From a checkpoint of a small CTC audio transcriber: 3.47M parameters.
Rows from block 10, named by matrix and row number. Rows with one number belong to one attention dimension. Each number is 500 + 50 x the weight over its row's rms, rounded and kept within 0 to 999. All counts start at 0. Numbers have three digits each. After the name is the row's rms in percent of the matrix's.
# q: attention query, key and value (stacked) (model.blocks.10.attn.qkv.weight, 384x128, the q third), inputs 0-127
# k: attention query, key and value (stacked) (model.blocks.10.attn.qkv.weight, 384x128, the k third), inputs 0-127
q.5 099:445477562445467442430434486564449537450564531424557522516395501470418448521575451604559587507511501529567491477489527536540487538564489487485501381489496513424567531486505470470556521513543478468509518539438466435507507573451521462474570440497479608464514532506475532528488478554536556483533563491453494410491457559515527636545439522450479514503609513521327534467462489584508549476577
q.6 094:522583551486453411498461566499486487522513569417491492468508482479421493522441504521483467431526487611522511564488511466509397467523428490517569624576557549537536394513511377514432357513508483575497563447465528499507519527505521480441540499575517514527557529569487512467521443586569439521573550440423530481576367440595499466478516511438467473526554522484565456483474494465452485550514
q.7 093:543451521465496496510575457574523467504445473509465480450561480524510508458503509404561618573566471511449458480442455475492556384465499478543488508511566524477511467524462410459519407566526517545508542490481543484589555492587459415534437531476482487495504483569566478475425522503519497564519420515542473405554391454466431508445458545576517589372444582509523491449463536575638491483465
q.8 093:460505419512591513514499433466438482512563489562461627657508526395546431441500521472508538437526525526549468495459536507496455482433492490431453466543459480455442399436459523558476428449536539559528499490483446535515502453519437442545550431544523465423461497515542564448511471588508423452462563646575512447515535481490433528441521545491510575522579455579525525431543476533505580497501
q.9 095:377461542420650568445522501532509521429483470564499472539375446422493515492347570513484476454492529475638546429535517473448540365498568485456523464506544526541452458450489525455547460512531437411510486550472580534525445518519491505475480443455464451548557450480497531526526494486588539517455487562476437569534543490466572426557527530530535522517473509509500465504501562526531469533409
q.10 102:450447496566439430492524503484476456532486538423501451470616513506508466446498414514502500501461540548536514513605427422564521502529528438456450477474497588538455523475459531462491493485469419550624422529462553445571405490501572488538585487576423437570482482517473521552536572468575476537468487533666509469521412561496478399478463461525433430468600471529525487482529471569458531497535
q.11 089:542532488433474495470584394474498539583541451515532512523385554483438507460381560455501457545648500578411510526476602540550447509598528581459517475549483465410434533536434539573487519503487395498477550441505539489518499562545454427514478550587473486426407417469563487577410524568473475496486473480558519553506483530476480497517521511485508503474511555443551495467536482502402520516544
q.12 091:507466444580488517531463530417414479490448463552463515525442502481509501565582401472447567429541593503574612490477535515474540512424483527510465527474383517537490450488568487383520462528439493505484462426580493512557413531559415491533518520439518519413561557472570481482492528600558553571446411430568523462540585507476470520521447480467553476491419532529446563446506451576433533489493
q.13 101:530454525389445444453508524566560511555439454502414486592438473489564543585501519436549550551447469487436465474591589608478487489563472471426594472530435429464496433602438469444445472457523503487445543588516560458526476515501572508442516495551522450493515532511406468494554575509458537501587449451518510547583545516460488516534557629488522484456504428510404561523527554518501519456489
q.14 093:528422478506491563448464505512409511535450473455516436467480544454506525493512449487518419435480462550526505534537484542524464501469501466534424417566479487483503578466531448556486447571473630540474513489488454436579419472508484601443526502514484464453549461461527495558585461471475542416467557456484542424460509609434570483467547494532544466572562498572388613474554617509419474520382
q.15 104:548498402495535490479517512489473435582541507517510457549485533455522553496439488450474490518467509556579389434529454388451552477546413530542544437470526516418578490589415508500502548556518507441474550419507505495551553474570493471435543435612465505421476570577476559432526441450457517522525514632511504566576389524439470524509517450525429497494463487550412491508552575480554523508418
q.16 088:529442588445517528516462598567514513474480455449495467483478625530539503434455502549507568412498551428504527525516550578568523399448499520525487476511515557497458536544493557459438524484549433507548362503533603519490585483486414417442553543420508483462463487428480621432538532481445454550532501542558436402539470489479440590498448513491520494569502567459535581484519433475523520484428
q.17 098:503468530552489477549454572558485528545499523462566450356505623558500450518554451484576457521483485475479530512455460471487561470481496513401511483572586511462421446416527545581556486508480439425505482543461551439553402502492470540580407476453496478507557556486441480464488441578520492485505410557454501576536447440499439510486510499469590610475542475570521432413453488503549585423551
q.18 100:624532578437516492581551512428510558447463602467479442498528531463526536479512510471478469456587446621497498486523485431506602462460443524515509623529464431522516498510588502488504489445536557530413541472511442472454582427522538481469488450417474479482488488506499517570481499402410494511538420459563481398554585608521480495501492479449543453540586492464435435492586508455490485568566
q.19 096:498516451498424442540503526442475486480570445554475509490521477596580521480536517540544510545560521609545556419452518620501514478457464480473539494430573521583495514403557468537438572446383494534579415551403445405484458517573525487514557530469483503431554522470553497548501524447448491521478428579534553488422536522438548513517499482367525494508548457452391466451493525425511517554463
q.20 090:453463429594524488426492517481421499496545529602510462498514532516465584457595535481494594507481555512513489494523623517501363553513405452422561468507463497530489518550418566509467513529512448502456522564549450447479468572511507411453497506470489526514518447501471421594601548549527410517497419475417450443451462532537488519516510463480514463402564644473530545493482515472431541572527
q.21 091:461558532556549469552435566524468457611558507488457439507525389529527503426563572513511519478464387544458504503553413526559552531588522472491415521472393603480524467443511478475466471512517550506540564508528572455484408495458415501489473509462528476450554614481484416560523509558469498427527513579528426436440374511500491470535471470545593502567441423457480461468533457485528513558467
q.22 106:469488523378534572478470532450543428498462474479517518432494499499510502514477491464532584503382481573528510537529550479481577547526440512493517549413487492498485475494529466520558479493490441568466476517466529574499446514547487567516568492558597473471433450442589449519562591439428402474397459574522459501504529339558554448525534557491538545488510479532495441554346460611503518473497
q.23 094:584498562435598487489504493618526456549575432525557518444533386440437470470490549502529587445506633597448489482475527468502545431482470480512409497459526421489491543516593548461586482577466504474507520564530538461472517519504466478450544513579537519597394589560477488498469506553487399449515414412423508471425534537565506428522485469506539441453512506499448490463469488441473488497524
q.24 097:434531484551441554493518440525461514560535504560480477569420384515523497533505531441521424515591510497491510559532420482423528568463492519533396488447422479515536457606570553508472521413495483583453492542411491490504500515496506538472530483409672487459467514541538601494509487517538489550456534436513499455574463549518560495575495473572495414562478529368480497468532569477522431445429
q.25 094:484514498500530498505486574436559314535436535445479513513469547489583478471553492477368594576605514427530450455526576473462473496537438523479503488407449488420459498522491453517547543457473487487530482488509571470497512551536600429543488414491484489504473492450539449512453477618494430401626507535469519515475500586558499443546493517508598519573528515530487506522512418438506524573484
q.26 091:524518508501526447485504558536544512444568464545559472532508494554543558429584425426506423405513498541513481581532469391567545555505506571494508517542548451518532495426502487483587443490461577525423493577508469559520560493406516482478466464463493485497501514364394529521487560441499581473503483462416459493431472479470539454528460519439457505433493504473534573608473552524434509510316
q.27 098:589503486524369551631529505539591491540490502545520518432490497428505451517482509630453440437560428453508448468451501474460457583481564526439536471549473446425467455487547518527488460441502419506460484484493430525626563599518587502516493512499534506485505501517504564515462488539571424530540546415455535557500435497513599587487473401535525503463414590510450418474521495524448468510502
q.28 101:473390475505463522441471537510549537486468476559449495594462468486503448472458534475577508398490473445475524563466481476563586546548491403531518616527583415486458562545508436549439459462509460532460468460613458522460489521557448478556454478495547543529493472576476450552492587555446528448492541535545482563426438528479591499532460545439490377414485396512511455566446539430543484571468
q.29 092:468545492495455518576426522526535635481511482575519507499489505471589490504466492577480582592475548497539534434447527515526450527509507488517382539535413508424482514469513517555532443518537456503458549402537540494655517593558512460486493477454491498593521475469587430480510439453547499409532431490452476469439488508599580444570483509586468503605520451443517554516534488498479542588419
q.30 101:512458477529466553523567453596497515458418578567616500540492431387510526577528524528540492627499514537472466536544470539588552482485447490486488524489502427585441525467445480500452553599465575533418421560534509492472491530484458485438471497501517497438505483452581509519451430515486542499556516434507469507580467507456541417554470415359575575432434498433534529479485394477459517522502
q.31 096:532539434468457518482562510490539567540472484490509587448457492508418427500519491463521371464508479454517436483525541499487550532409549488527503502564357507490450495534470440497511477519513468483481506449486494422459427475487532532473568520554540421574509594510483504577545519502453506499416509583556501496515453482589522561436604444506521661475525609433522553453506368478588443468464
q.32 100:474517411512414556556597474517528500551478563519432547451467448529512483479534397647553600526488366574505434573531443468494561474495493496520527495513407473478493528409528503489654431547484451514445509460517524555530557500451530543517481503508492525525496490403518502423504466527543557524447499444518473600463515519495518495551478464523612528537454447452518535500431426448417569439492
q.33 104:578511491530527478495416491647556478526419598488438441455461544467519492479514452559438506525543476536531445512475496473358501622505588477439570617576453490447501399488492471523479467476588499543538554557486441423563454523468609503507532469542474456536463530478517376493536444497469524407533445528441550461484430492511473513470554486442484555531498488548403454523491544530486543502514
q.34 101:488467500488501517494525463436552532531521413494552495466483476546591571395513435424527540553433498532511506504559404572500524535528545441426586474455507536456496558450474545430493499525503458546482445424431554496462461459490373466484454512539541553581455494582566452532485441499501482488618479493595545517557471477486570544553462610392401526439468522538519549512549527613477485442565
q.35 103:516522448501410492510578499515441592480456492507512475554566545492406510553541489483494471528458544566509516456485569485518516558491480547528544472629574556529508421426454444441518444474554512370525506425526507524525506486530438436402455550557542528438573542460443436518423544492445495463563513431478492515469525505489515479516418470342527482538576583525402559469503511542476458522626
q.36 104:484529579538506465549547444559402453480596549453496464519553439545501494536496472549445523499438389628542483526476481541442538539499495569552498481541465482590582489522523490444524514534446463419484488549462479530514465482428582528480606532566471506507604488519547487498513452510599469492563426490532509436502527525563489460367436566478459408493629426465462526532532526478392517456472
q.37 105:514472451483499530471542452460463522586561520514529526570556398416533528542488527482526477453467463479519528583510580438578457489408467481374516526462446593374536442510574562500464553457381572498540427544465477502500413466488526479500457419509548485453599484439500478470618515509515527501424565562466495507512594507476436456483601440476530479541481475450572454480502517478484527465594
q.38 104:570561498442538482556522570509579411531456527426473437551484482504496498526557529427536454586576495502490604441464473473397468437475510596478532460463521501578522521478457584513550568444519467484493506396454472418535533510460503570588452561386486551502525433422526519427398503486558487603523521442524409533526564460419587508413517492526442524473466474452470426511536532484488494527511
q.39 102:514532588516456467327472452551490499455564578534539514546479532578576507434530429444459542556453481566496528510484424486491584406464498459536360500532482482463530584521467514533490440492502483533539536531533497519456433557498390507481529515544486508448487458554411449513491421526529501486514485463440484596569454612511526445620481473529467487445419523462502515556518546464491490563384
q.40 100:507493506562623511493446458431560529520559456511455500478601463437545581431484460457556502452502479482423492523465538528507530552440468489473485417594445492549597515526372460483510390585487528431550567532505516451542411561496413590513529528618566515555551441534382546537517414525498457538589478444494499479489402509467497472531458546496532433455512441489507472482501463497537541491508
q.41 101:524487540542523475519506499520451457530551529503529525497484636528488594593378593547546532525554480455456414530438462482512430516463418435514428517585483630538415544526569457543481445431543451448479562486537441432490539469557455492555448425510443482498532446498494468476460415486478512530512496542460512485514482450538512372486445529505503580532544592466475419431405568533562466484526
q.42 100:514437500461590481545512481503561485382517489426457491474507507573510422530482492457542410488556538504466532527544357539456534527502471430512482462572497482479526407441540530529518474438463541504608524462501447420581638474540509573514502607470428552552510529511464500487513468549589561500591461524634487518509400521437437494497527426585459501480528402538488444447526488484514491484498
q.43 101:464406450534399549503590386528507536457543508524576554496476518504463534552454499433448423573495588554488503459527550507494459560476652453452525574520424604540462490515531516565468562413538541513476492482471555533559423490508366542518485516509450449500437520519487500516497527564525527490544490474565488473374432514464568531521451629499455503472528475404533473531530457481554469489441
q.44 102:510468539437466548483469458545457531396514466513523451537556532441537477500536576581539382476494464523563501426561535368417472658501538468554493505449540487492527522474597474455529435430536452517405461462497416507527536499440582502538518539438537405551467391517476502499459466521495502563475537566449493446471579562510516504476594518437526457506486552461532504460581492441595460499554
q.45 104:414509592491513525543465514541507493505466513456490479498518548474563437550547662469520470476548480427501503506563467591504551460456558507560389440505463491434454522532514384429499439563440472484563497493575452466413438484427424522482422579481459584494435483469482469582494529596582469585517565509505518504374510510513423452522438468486543458570469545516453519530517523520530535540581
q.46 099:473467571449637473451531503549365523510486501481503508506532462490514412440486504537494443436545469551532491499456499586512516525434513462432593447433487526466517445452505498448394497544568459426545511529474483564453535437526437400516473507441582500523507546524463510392594544534475465562582440531583527499495552552436482437513538629511473500506430517562440413448580546475547529525467
q.47 106:470513568525609484492553471563478593450451507526609466472488553408482535511474551424571393545489521488558506554423408558426535504441398505466553516518584470566452621507513517484504476595518486479406533474543397545522468525519440548476493405442558540583436481481510535452550473492537503450488507427420483484489423490508576473453568505468534485505519533442453548460417508582463504484507
q.48 107:397446486536451511482544503490501517563535475583451532458514476536568525563620491502477503486468396533451442531539450396535516552450505492559532444532509509505474492492570542415404593413501528468484496531524506529551493400536475438445500494377527543537430430485569521458462533541430466443492572472522508513546556576555509445575501533490493445598433365454548478566528445451497582533487
q.49 106:537453471457545547517607507479439530574367532396523448531527433478535432518576463595429500552462566527425475441560532461598489522499522515560447574549440437517450525539552452495429460489446525595468451477530495472420500557492448533432535563536544512516528466510527506486463494467539574447467534506496554590431461496513519631526547510504391515495423534571495559432479493477521506465403
q.50 099:522453437524553614460466485572482409453494467619566486524518460568486621513433539481489545531487468375626439464556523498474467484464572457518530519458462472513546483446493564550526520546573545486506542530557505528495452540548470559558478476554506422555535569519488506513534429525475470394462557573517400488461572513444478446594413458512443503519474563428479421534528564479477469575485
q.51 100:490513405571493585484440504359523568505495475529465509444472495390455480485502336531457506440573518405553486590512475468517434560513489558469594529512438485459532535566521570437465494485534542499536456503520493448531449422487480486579504555441525410456480477566472483529518548522501444474485589467507515555548474562477407516446520516473478506523622513560535553464485411501528563605528
q.52 099:481486542551539533652507499501557466496498406535439465515471440562600480484470531515489574519406539477574536494550599485459472528533557537436455428479384477466575535522558598461514394607590519515480518520515523565524420449487488504473520466417510502447548399459501471540465530446444449528460509469553497521523486498509442419489527397513608557590532511481442529500493442471491440525459
q.53 099:562517423409528457515610427435420414487541427527558546477516578592452466471500496462432499605465495489435406433481469510518503532454468497509473565525518480490436560578489536505472492540441438418461484468524561452575468406481496562555489529433534451578484536602565489383519493514516418512509487558474519500566534610570474459433486507433595500488523515544518491528486468456532522489596
q.54 092:482430521553496465421444532537486535488520525451449538488535394523426486534453564403572516533511453475414389574489583476543457498408510598481545556435479506501405413558425519497529463513505502495410383637464541513500530443525514435507495480487478481402544476575469495464511540458492495444505497541517440537514487579521476542591474564444571521441550556464506430544551549501483472553574
q.55 099:456544511591489486570470533560471437515540451487620567446500533509570534506485555473481490355598521520442529518463550443510562389507496500516489514603473479506608453445493513464503463514427542589364500586455458474541454500516381511520440417383470497555492485466544546508454561525503551493523450497456498450467504571441512481452496397525583522474551505486561534480543498573522482498486
q.56 097:577447575484486527505472449488423488493568468513453442363485488450510486563533535427476541535514531487517498477441463493557563634519426455458510488340492548476506447454546497461525493554419547514505499482565429543518540531468561573510600411545564554455515558339542523478526486562408525448463440582455424537494516525461530521461500518486512455524520525519440512411521500519463470580501
q.57 100:556531470530513582458466515539537488552462510506506634471535578450532547488572471518419576494512464400452421399507434446479503528481505478487524471511474513472435470499532517443480450480498413438521456500505518554550491441576414484474546486559584525511551564429503530572556539416594513462495573459478569398502557495530605423538524460602533447457499571620444495572495534516531432485472
k.5 093:458481535448545562555479562514556439528520495472513622584397577456437456553520441550499510486454533583550574400546602441477519605516444506582440535448539447571473479521527479411509478480492441473505455522510558460470599510446543478433444501461576521501514511498446458504470499444532508554455463421559476485513455517578518483444621459500461442509478445517484452445516505529383464413562
k.6 094:581531474541491451474473554534440481537454432487489535508542575448524502523494520469573409558494555484626420531518512595520464457441505496444435487459520538524570492486545451514371497502488443570548545623496588495511537430419468506461537497485534499586510549462454429467537456413480394582539481543555533493420478457517496395423511419468526512426536531493485577475586570537441488495529
k.7 094:468514459478490515430530514434495449518369506527454480519547562503455520457451509592517528471476503513480430470462416540546556431535500474578384581538530562481468569424432531487506518474550535546604516495491528532462520421542474426540517552547502408562566467446381554459495453553435514522502481505530397476453544526465379456512457536427566495587455419486556458437553569522452458540507
k.8 094:513486501580535593479550545402517458446465514492524449534502457431482456462469542447415537461489550485523435463440485522535429519540483498495457550513471506486518519439535601480523614506521492519430451447593549548492596561510604449537581517611524445528467599527441511538454417528449480519441494552518602617458589482424576499507527533431402503483512531533559585462531453467524468501486
k.9 094:473512519480551468547524460473515486523456519508501551461516438470523580482505547561459498517498516382525569437481548480491544435474474545559458413531501537440554469514514497450515514540518500434523436537512454433521582520511545551444520468499475438454466451419485500544588506473536535587516460455402519455501545439524557530619450446486456624582538549416515368500439437466429351607504
k.10 100:522452461519517485528461458489568397481564449470505483501541493520548495386586433512457474465457552446524477506541455470549523459552413496508568531436464460537604469573518477538526568499530524517423499507476458509512424528455557508513638517572544475563491467512485465491562458522389403557452574481589446567520517472502487436603476482586470491489509355465505483509516535538492508353444
k.11 093:476593503536466488456541511436545513561620504551474541480432559488461528559430461492495521467556504395547434555447444431522420449456530495570493492517482424460439579557577519479506528480477536527412567429580542545529425496512526442415556480589400500484529456493480565488584478469442455497509489527423553528493556567544513524405525546365473399422514494477568519521510456449511476505472
k.12 090:528479435478470678521374471458456549432448455455447512626510393431504477537500537583463533554455523414426521518480505514545539560534529533462463495514446488589532555442458511393457458437532568525504448474495527525525444529429511512496511545485477432475484513493472499468492570517452461438554546435434379463459628538527545495513509536533520492522487545490591554573448494452464544498479
k.13 100:512555520454459536452546493512495515515456492516496494414442535512452583539512419466545569506424479495488481476396452588521556539499579483430384534547532459464506457516506518475487407512561550525386509536561552543597647488539520526473575520407484509580550463508519546501455536447522466481597425557509604594454475534472437464498486487575438467495493440397508414485561494489469521498555
k.14 095:507526456516527528497417480484603533455434459531497624551522521509527571529451532498488484454436535503465597545450597450466512502564605472501543469522380496562550484513505489506442471518442530517441539401446529464473469520514451537471613521456488438439548572592511539540559399544587567571511541463547468450462375430516524472593568495520470428462495474527527534480456458543488451572520
k.15 105:571554443498533508433550556380522510550484485487463467639526488531497572441492492397505464517513465511490439506511503465510548334502577439434419563502505443593483575490457548490528508581618436485463492558506519473518505516476599422499502542544486553505548439566512509519529484491521522502535502588547523374542406549427525520473517525454431591486513487420496434445533492533455485483473
k.16 088:473490529534471479597431536466512455480499501470559463451461494437480529589527501536468514443424531463509479563529518598520429489482522501507501577507564422456460538459421573507483478471597463520493531485528363512511505498528548453561482485487471460625560528529440487523516432494469580578484574537364511498353641511519443551495534509509393461546500443500416535521473544553483486467430
k.17 097:562570448476544567521477479369482430537465529535504503453551588490498571515479411561409472564491510487557481423512514507537552516530479538550488566576538586458476459470507530479456587351482499433557532436396430461428505467528496466491530514527592591448486603544511496465558498462486471513447488550553477543501562392545432489411488477564540548553518485515510562559407528528515512520466
k.18 100:498495533504495411530539568504541554549387489488541525512525473422478517421532580510501445444559506566469523557466469450472551564428537493527563506497512447443522503496541512568397457447439479516500591514566468483523416482393461431468556546488527510534558454533467656563496557564530607419553534431529532503422468520448497528455489438496561573579485505483479578456494536379512474456558
k.19 099:475484565507531460485573499488496445465537430553440464449635476480580534479508381482458535505526477538481471553534460473460544591505525534486538526493514387540542484538492479440406482437430507521493388429520504448501438606663524456510504524544514385403571535503537525485518520484544518426440534480437464509473513436541559578527544513558458467590521526489485576483490547403488540467532
k.20 089:472475420486486530452504530484542548469532498544518585597473566512459473492562475428516535445399502513482488498355475561420486538479553542537481506515543437521572445494524520444502543506637429492438495500462431616527454483530544488532526522538608415419499525398459413449482521465524380470503530500473493481526551486523504496392552473453580413419595504565493527539535525505521538457497
k.21 094:425588449550464527454497570507492472496502475512469499432449348546547500450551503453443483497410437517438515438518493557577458430532504499452421476502516429566495396472498491449470568450537505523631525474532561521490452499563412477499561570482519619553507590518379423465496445491474572480471483490498531526548512481575466415593531461602499522567550495484508496478544533533528460480446
k.22 104:427524519488519556492517450482528498423435517496515486439488477512477500476484510479533478558563456488529430534443458553522516550520533497453454518474437576510555466441539481457610430590469511490532503521525470569549524487582503481472521484525565515378497576478538577526567522409454481518480554571574441579501610553530480542574533487468437446476442530439526428600402611364444403460477
k.23 095:475430488499546521524460565443530543583501539457470516467561562549511478485537508518512550523559499481538470492502515569435465553555542524508537480461519491484437512522575470523478511589500496532483504558577580531518399540414464450553520485411573485362467380439452445521530546338461578482508401524465446477474447546536409476595509384534528511550541445522487490511570581496527445557473
k.24 094:462396555439450507514524570542479490488528458451552507483435394512474638507496470443499491499604567453464566433521480492431559458562517431484527448360524484461469542515532403484467486487479505538461566526625539497503471547481482574549368557514537482536549482465459468546480554554526533528562469499496432444460419493511617521578482548507572569458520547479512544476512451514491574579507
k.25 095:423514464554499567506499594395429502512537489528502489503444487477604480512525469482516502398550455478513454452487538552512556448497467609496503406558557495489595507442502528438474544516486447453459461488511506615522449501505514436535430484463621501524538457471621513520550424548422441426507556478505598535514470564503401503453470481459421512603519530452513399630537507495477487501500
k.26 088:488603511485594479554480462513564536503442498451588573511462551444534442447567473491496542531549517493465523580528505512448491532491449541546448542430485458419541393436473544457542432563443483494481505478473392429500455444479368491494485580468487528380487533512471387502529470563591568492474462522516424508542444437516577489525426592444575546513510496558526522584474448576444482506524
k.27 096:511418429432501584487505555555507547544511453533608568458476544441486567497491452517507545463532525449612555444518453420547571491443536435491532482553519571413507524507533509537498489463416478509532466528513540426465458400457486546460393435512562482536404473508518486452547516496478446488544485509365503410533379517517527475468494502506542555488469586591519542523531537527386607460487
k.28 098:453481434523380499479511582548448452478552522507612490495530500517540517534502434557533521519526370486462390440451473515482424548470516471581472551434513525497517480533462570569467510600512490528516483548433590488553596474537434502399601583500410497516564494463422545584431542525580558514517536494430498520425468506504566479578525496541490526424479565494459527577520449545482567523514
k.29 093:485448523510452502557516445499440483460447445502613561490435492550481520538478548481436484511520463573503489561567581516501489486617474485527573405582565463415514550493514558465505460424457447480545510439467503453534485512488487518481477505414502413453451516447447490517574506464546428490514561489462495426652389491545525381519481438557566537555494562488560445557611469442451452563508
k.30 099:490469457454410473454482478389461595526559435566466452524526472458439562541487510531519496422528506546523541617463495504477493474416490445551442582420566580420532555550524506434483429519499558493484506450504553569475428522571477515470446479427533532415474497496554466457559567564504671457447467512495463441539546491505571429486550475564508532592535418506514514450495440513461501567557
k.31 093:465541496511451483413534467496495513513487460433472528456455476509432427433486495447506464543502525473564577429590476498511558466529613518546437563558475617599513554587505512508537478450496529507462545506512465648479532429553538501520565462486532513437486596506418499542485365458475479491449523474388408476410469452438476469439429529486406507425523484543535588535439517499465486498530
k.32 103:462518486468420458569499538577580502480492477563540564466531522456542529490526427494482585427402513513405520525517500411544470501488494444588574500492512502405624486455574488466503496529499469559467490563489559522444405502562470466486512578554460561502434527501400459482581473530572526510415504395519500471470488454488546569478513447603572570544540429466503578540482524470413577433443
k.33 107:573527476493498526442456474549537488484467448479441569448454560541488512486522398566560486607543450474522487534505582456445444495400483570535541458480407398420597430502485523517531461434492449613534548498514504471556561508605552546474506426532448565552467438461502545453613473509514564444534398485497483571439434493496466501496417435481546537419439549510507517510535468504568440504554
k.34 099:525439481597583456508439512476503574519495541508536578510431476484497515482473571345525470508481479492472467529336466530587518453442528529423543440493474533471560480467417491513504530598474558481469469511549554591471515571491535495546425490447498443498506461564402577481453462498482525506525442489486545517613482508550387547579498556537412516461446419477571443582518478444467509507500
k.35 100:507536393550492532504425484500516534458479520569540448504434494463398536526488512417520478480551488544548494559481496504564524601445464570555435463513579545537452514474381538499575453469485477382343543442521464486554473426518465489494566523566537477489504531437390536528490488561530554524565505527423354487532496494422582547494489466433488446441479523456468568556537500509519475560554
k.36 104:462414510571441487526467444546433416420564450505514521480426453454467496475431545541544462527551399513411495512496475409475469538471495531441524592549521510442526567512520448524579470502491500499507513537423508587493394531549424544391629510518517552424552450468559538460536489508487524563546527436615392607516531545494518505495445519465493532499455425513519492496555474389486498487562
k.37 105:444492464407553571545515520457491503465536508506515458526507456406540598477532592498531454494496569531537433540479511516543512473472440499497476448465371520489473525563584507492430538528514534555393424527537407455606430516547495451489469545498492535479477467508549481537557565474450411450430535511475469438478537598483517472570441472554654534496484507525539463559460557437486353447552
k.38 100:573475489454533488527569563485553410540472396550471506542504503524527560499509439541441527528520445473507503407427555423490428550496543435398569517455558586527466476442497456498528542501478489470582521455497475434501509553476541533515429449534399479454488437400482518408563499483563485515492517429430470438497567583514539476546512490491510471612561429475458486466504655627502555482512
k.39 102:488604583511528433361443387557461474493534512491507519500515500577518499510489424418521518518503490501453520443532412554493453417554562412539535537504460478576532510526621484539584474568423477458500576540517543452479420563406472511527510510440430497420403544585458428506512471482516471566472441511597492487553472462550560477472485488573483439555458537572497481503537444529504552574491
k.40 098:470507390470493460476549426428417518581495573467527537513448463465572411522418512436520461447656614460499490499486516514494483448460450588460495460546414497516526556439460516570547493579531511487570542386462535549485474560498358483548533476587496449469467590524457573518456455565497554482512501503571502576539463459507453518490509589493513488570513474494528554523546477418471481526532
k.41 107:560487530537452530527474486542485472591490522587566509449463564413433467560403534516488433444540597498494621525556447555488416503520475515524446445575526455485500474526471509566479502501554453405426552480449544404487568412447515601458500465480491485609468508477504565488491483404459469561456477462412427529527520481527507415464510435508580549489501521466453503393505446524601431480482
k.42 097:486554523404559395573588502520547465464475431426529474501431557485542425541514398527542458524525550486497532511504480481472495502474503511555595501457476591509502480447550490518526539509575547517630515437462468495428604535584529529547530446497448430557508515495485523487478542465427514457515589466606440589530508476429465522454493474440467468512475419441433492582355520529550523495412
k.43 102:603537576447395428515547461538510490543511485488538510485524500532414573475567537421434567462577468505553457513514392481473568474429588422451493549481553550482502503445379525541502507481531475572476483494524539495507507498508525542505446552506447453557467546463521439539497499491494450536445437525507401466572489563566517414507399520514444484522536538435572432640520450418483461571410
k.44 104:490600579473507514486531490535519506477462500489464510463597502534555473511537531484504471582473559540522421430540552370371496629449517528489454581471486508484484422544540479563581482464548433456479360534526466489435515439432558583463497505582512545500592541390546509419457492482439439540497515502413466481482523522493492504449513467497551544401565460563506426527530487474449491569477
k.45 103:489664485546522490509440442413495527565534503468436477542497525489485467523555567463549535505492520547490598390538479551486460557438524491529526480528500562490497490536575530476493437555554503424548548463434520375436534516437393528537418548375547508515504563497474493490400441473538521415554492497485507535479572476430424518524577436561498463475545546519483453517577485476476413435587
k.46 102:497449573489663455503508601392420526476452524439485558490429449457529469516506535539498421497524439493517460524441572525574484494540513516516352431501499563481521504555470529536506472497576532488547490488473542492485552511510473468428492563575561481408513473569511497483472479468421506530497397583523459568502552465453521520572482520604506486456453413480386478479539546445511360509496
k.47 102:531543646514478474529570591456526559438487528433475545471566578441520537384447531471493520459557467475564540403481579479421477492458484504509527596532508537493463483562448464434636550555549407453509552485464532502564468490451495564587482460463503503466507498498419522570590437472476467554477425428418521463500436465504545509515517494498512532626526534522447577444497450513471446526540
k.48 108:519557487518429426491570569449470525518484543517462489463495517565572422503472537437533539498421451556388447540523385483490529583519508425461462426510500603495425422476557539523510522598515547563390489535485448516536439507504516447539541576475516492529458512447519378497584623545459456555541506467488574461434561540554490454562495453530574524461471472501431511560446451429465553484463
k.49 105:504482488544480555507528452518442495571517530503571422524551429482609524543685535495518452514438445495524488580571581504533579524462535439512543483505468473511487407449403489426487497468483388528568481522514485464522473470515502527471494520418520513449449457537473516461463484475554513480485560520510467455555382529518553519422532524628402515451504559563408497631434434489475478503494
k.50 100:519435498494565600454487437585538455441447440517512539472518475531495567427496518509497579483476585511434513503555475499429485490512584405581546478524505485497423458528539480520486504531555504507473520466455445517405537520442558457633436483632454466546472594520529472539448516544467556449452403497540451483537543529513500505577445439464506520537470600527494455427667550473478453491435
k.51 102:516441423487489632502562518390483551431412510439523530583465525485534416546506475454521489395478545511534444620478544482476535417430412551462495527478500507498521532516509563516468539414483449611464488438519602565501464528547499446591499543495464495483542531437557520538482436520435504458503517531500573488490580578548470490483585417454553438465453538484528517578443378511535511528501
k.52 102:485464475546472539522493455549502491462508535519480466595402351530525523470509338487475488471482523471494559460552525515450514562451539521513459432513476454456449571585563475425512450550503540581551557494611562587454494489402461495555549548493543497462543476455450505519531495466506447445520542528496485615494521599482465416529493454575606602555572509484505488486612516504479504488442
k.53 094:551477501473498501617495497579441484498512506516598548504528488363506522562441592584548463443436475494448483445481555519538471503563466507559553516528583548522505529476429461515576461453473503464507443380426537623446566522446503487570514513432485444528529514408476430477505600551443447599529462487450605481440502521546485505460440498511478545479444517482533420503483468405534550496577
k.54 094:458482480566526465443545520553527460542513558458503591522400458511450465606459632498505499513545565537590468578550481531556507421476467493501533464460494549507413559614462540523479461447411589538438480546456551445444504427435534448493486485446533498466477413493501500558475460530517574493449550549447439475369484463518461511515485536554485479423515459517489536429517663463496477556535
k.55 105:445586530439523382534484403468495501452555411504589536542506478472516490488444434589473502477538496495546478521467510502401516511508452480390473505473488528467502518461587422460562551542577497459500500552482502416535466498491470514571503455431567388579503538450492548528530574549555442481470451526507564470403563482487581392532483439555498536510627547547536510533600453555491496527411
k.56 095:450477603505525569608424503367494576523482492495560473512492550502544427425478564511496597465516469527525528474496483450533505538428522480620483521467429422544496433540568460379491423512504468553449505498492453498511476517540536510494539412577450498469571423479528462458520532550470454474522507592465423556497432473549573539503407552505551449560561433535482482443597494482439460432564
k.57 098:506519378590597486496450489450504476521410542569498591429546552467459482469520441414498528407479480476361573566539480527488474566508485518539419437557486515480492494429478516554470514487485524466535452533584455546492539543554494515498551528526553487463554519488472476575524438559511439398461473439475549441455419537518538491543461406506522468554478580620450479497592458479556400530554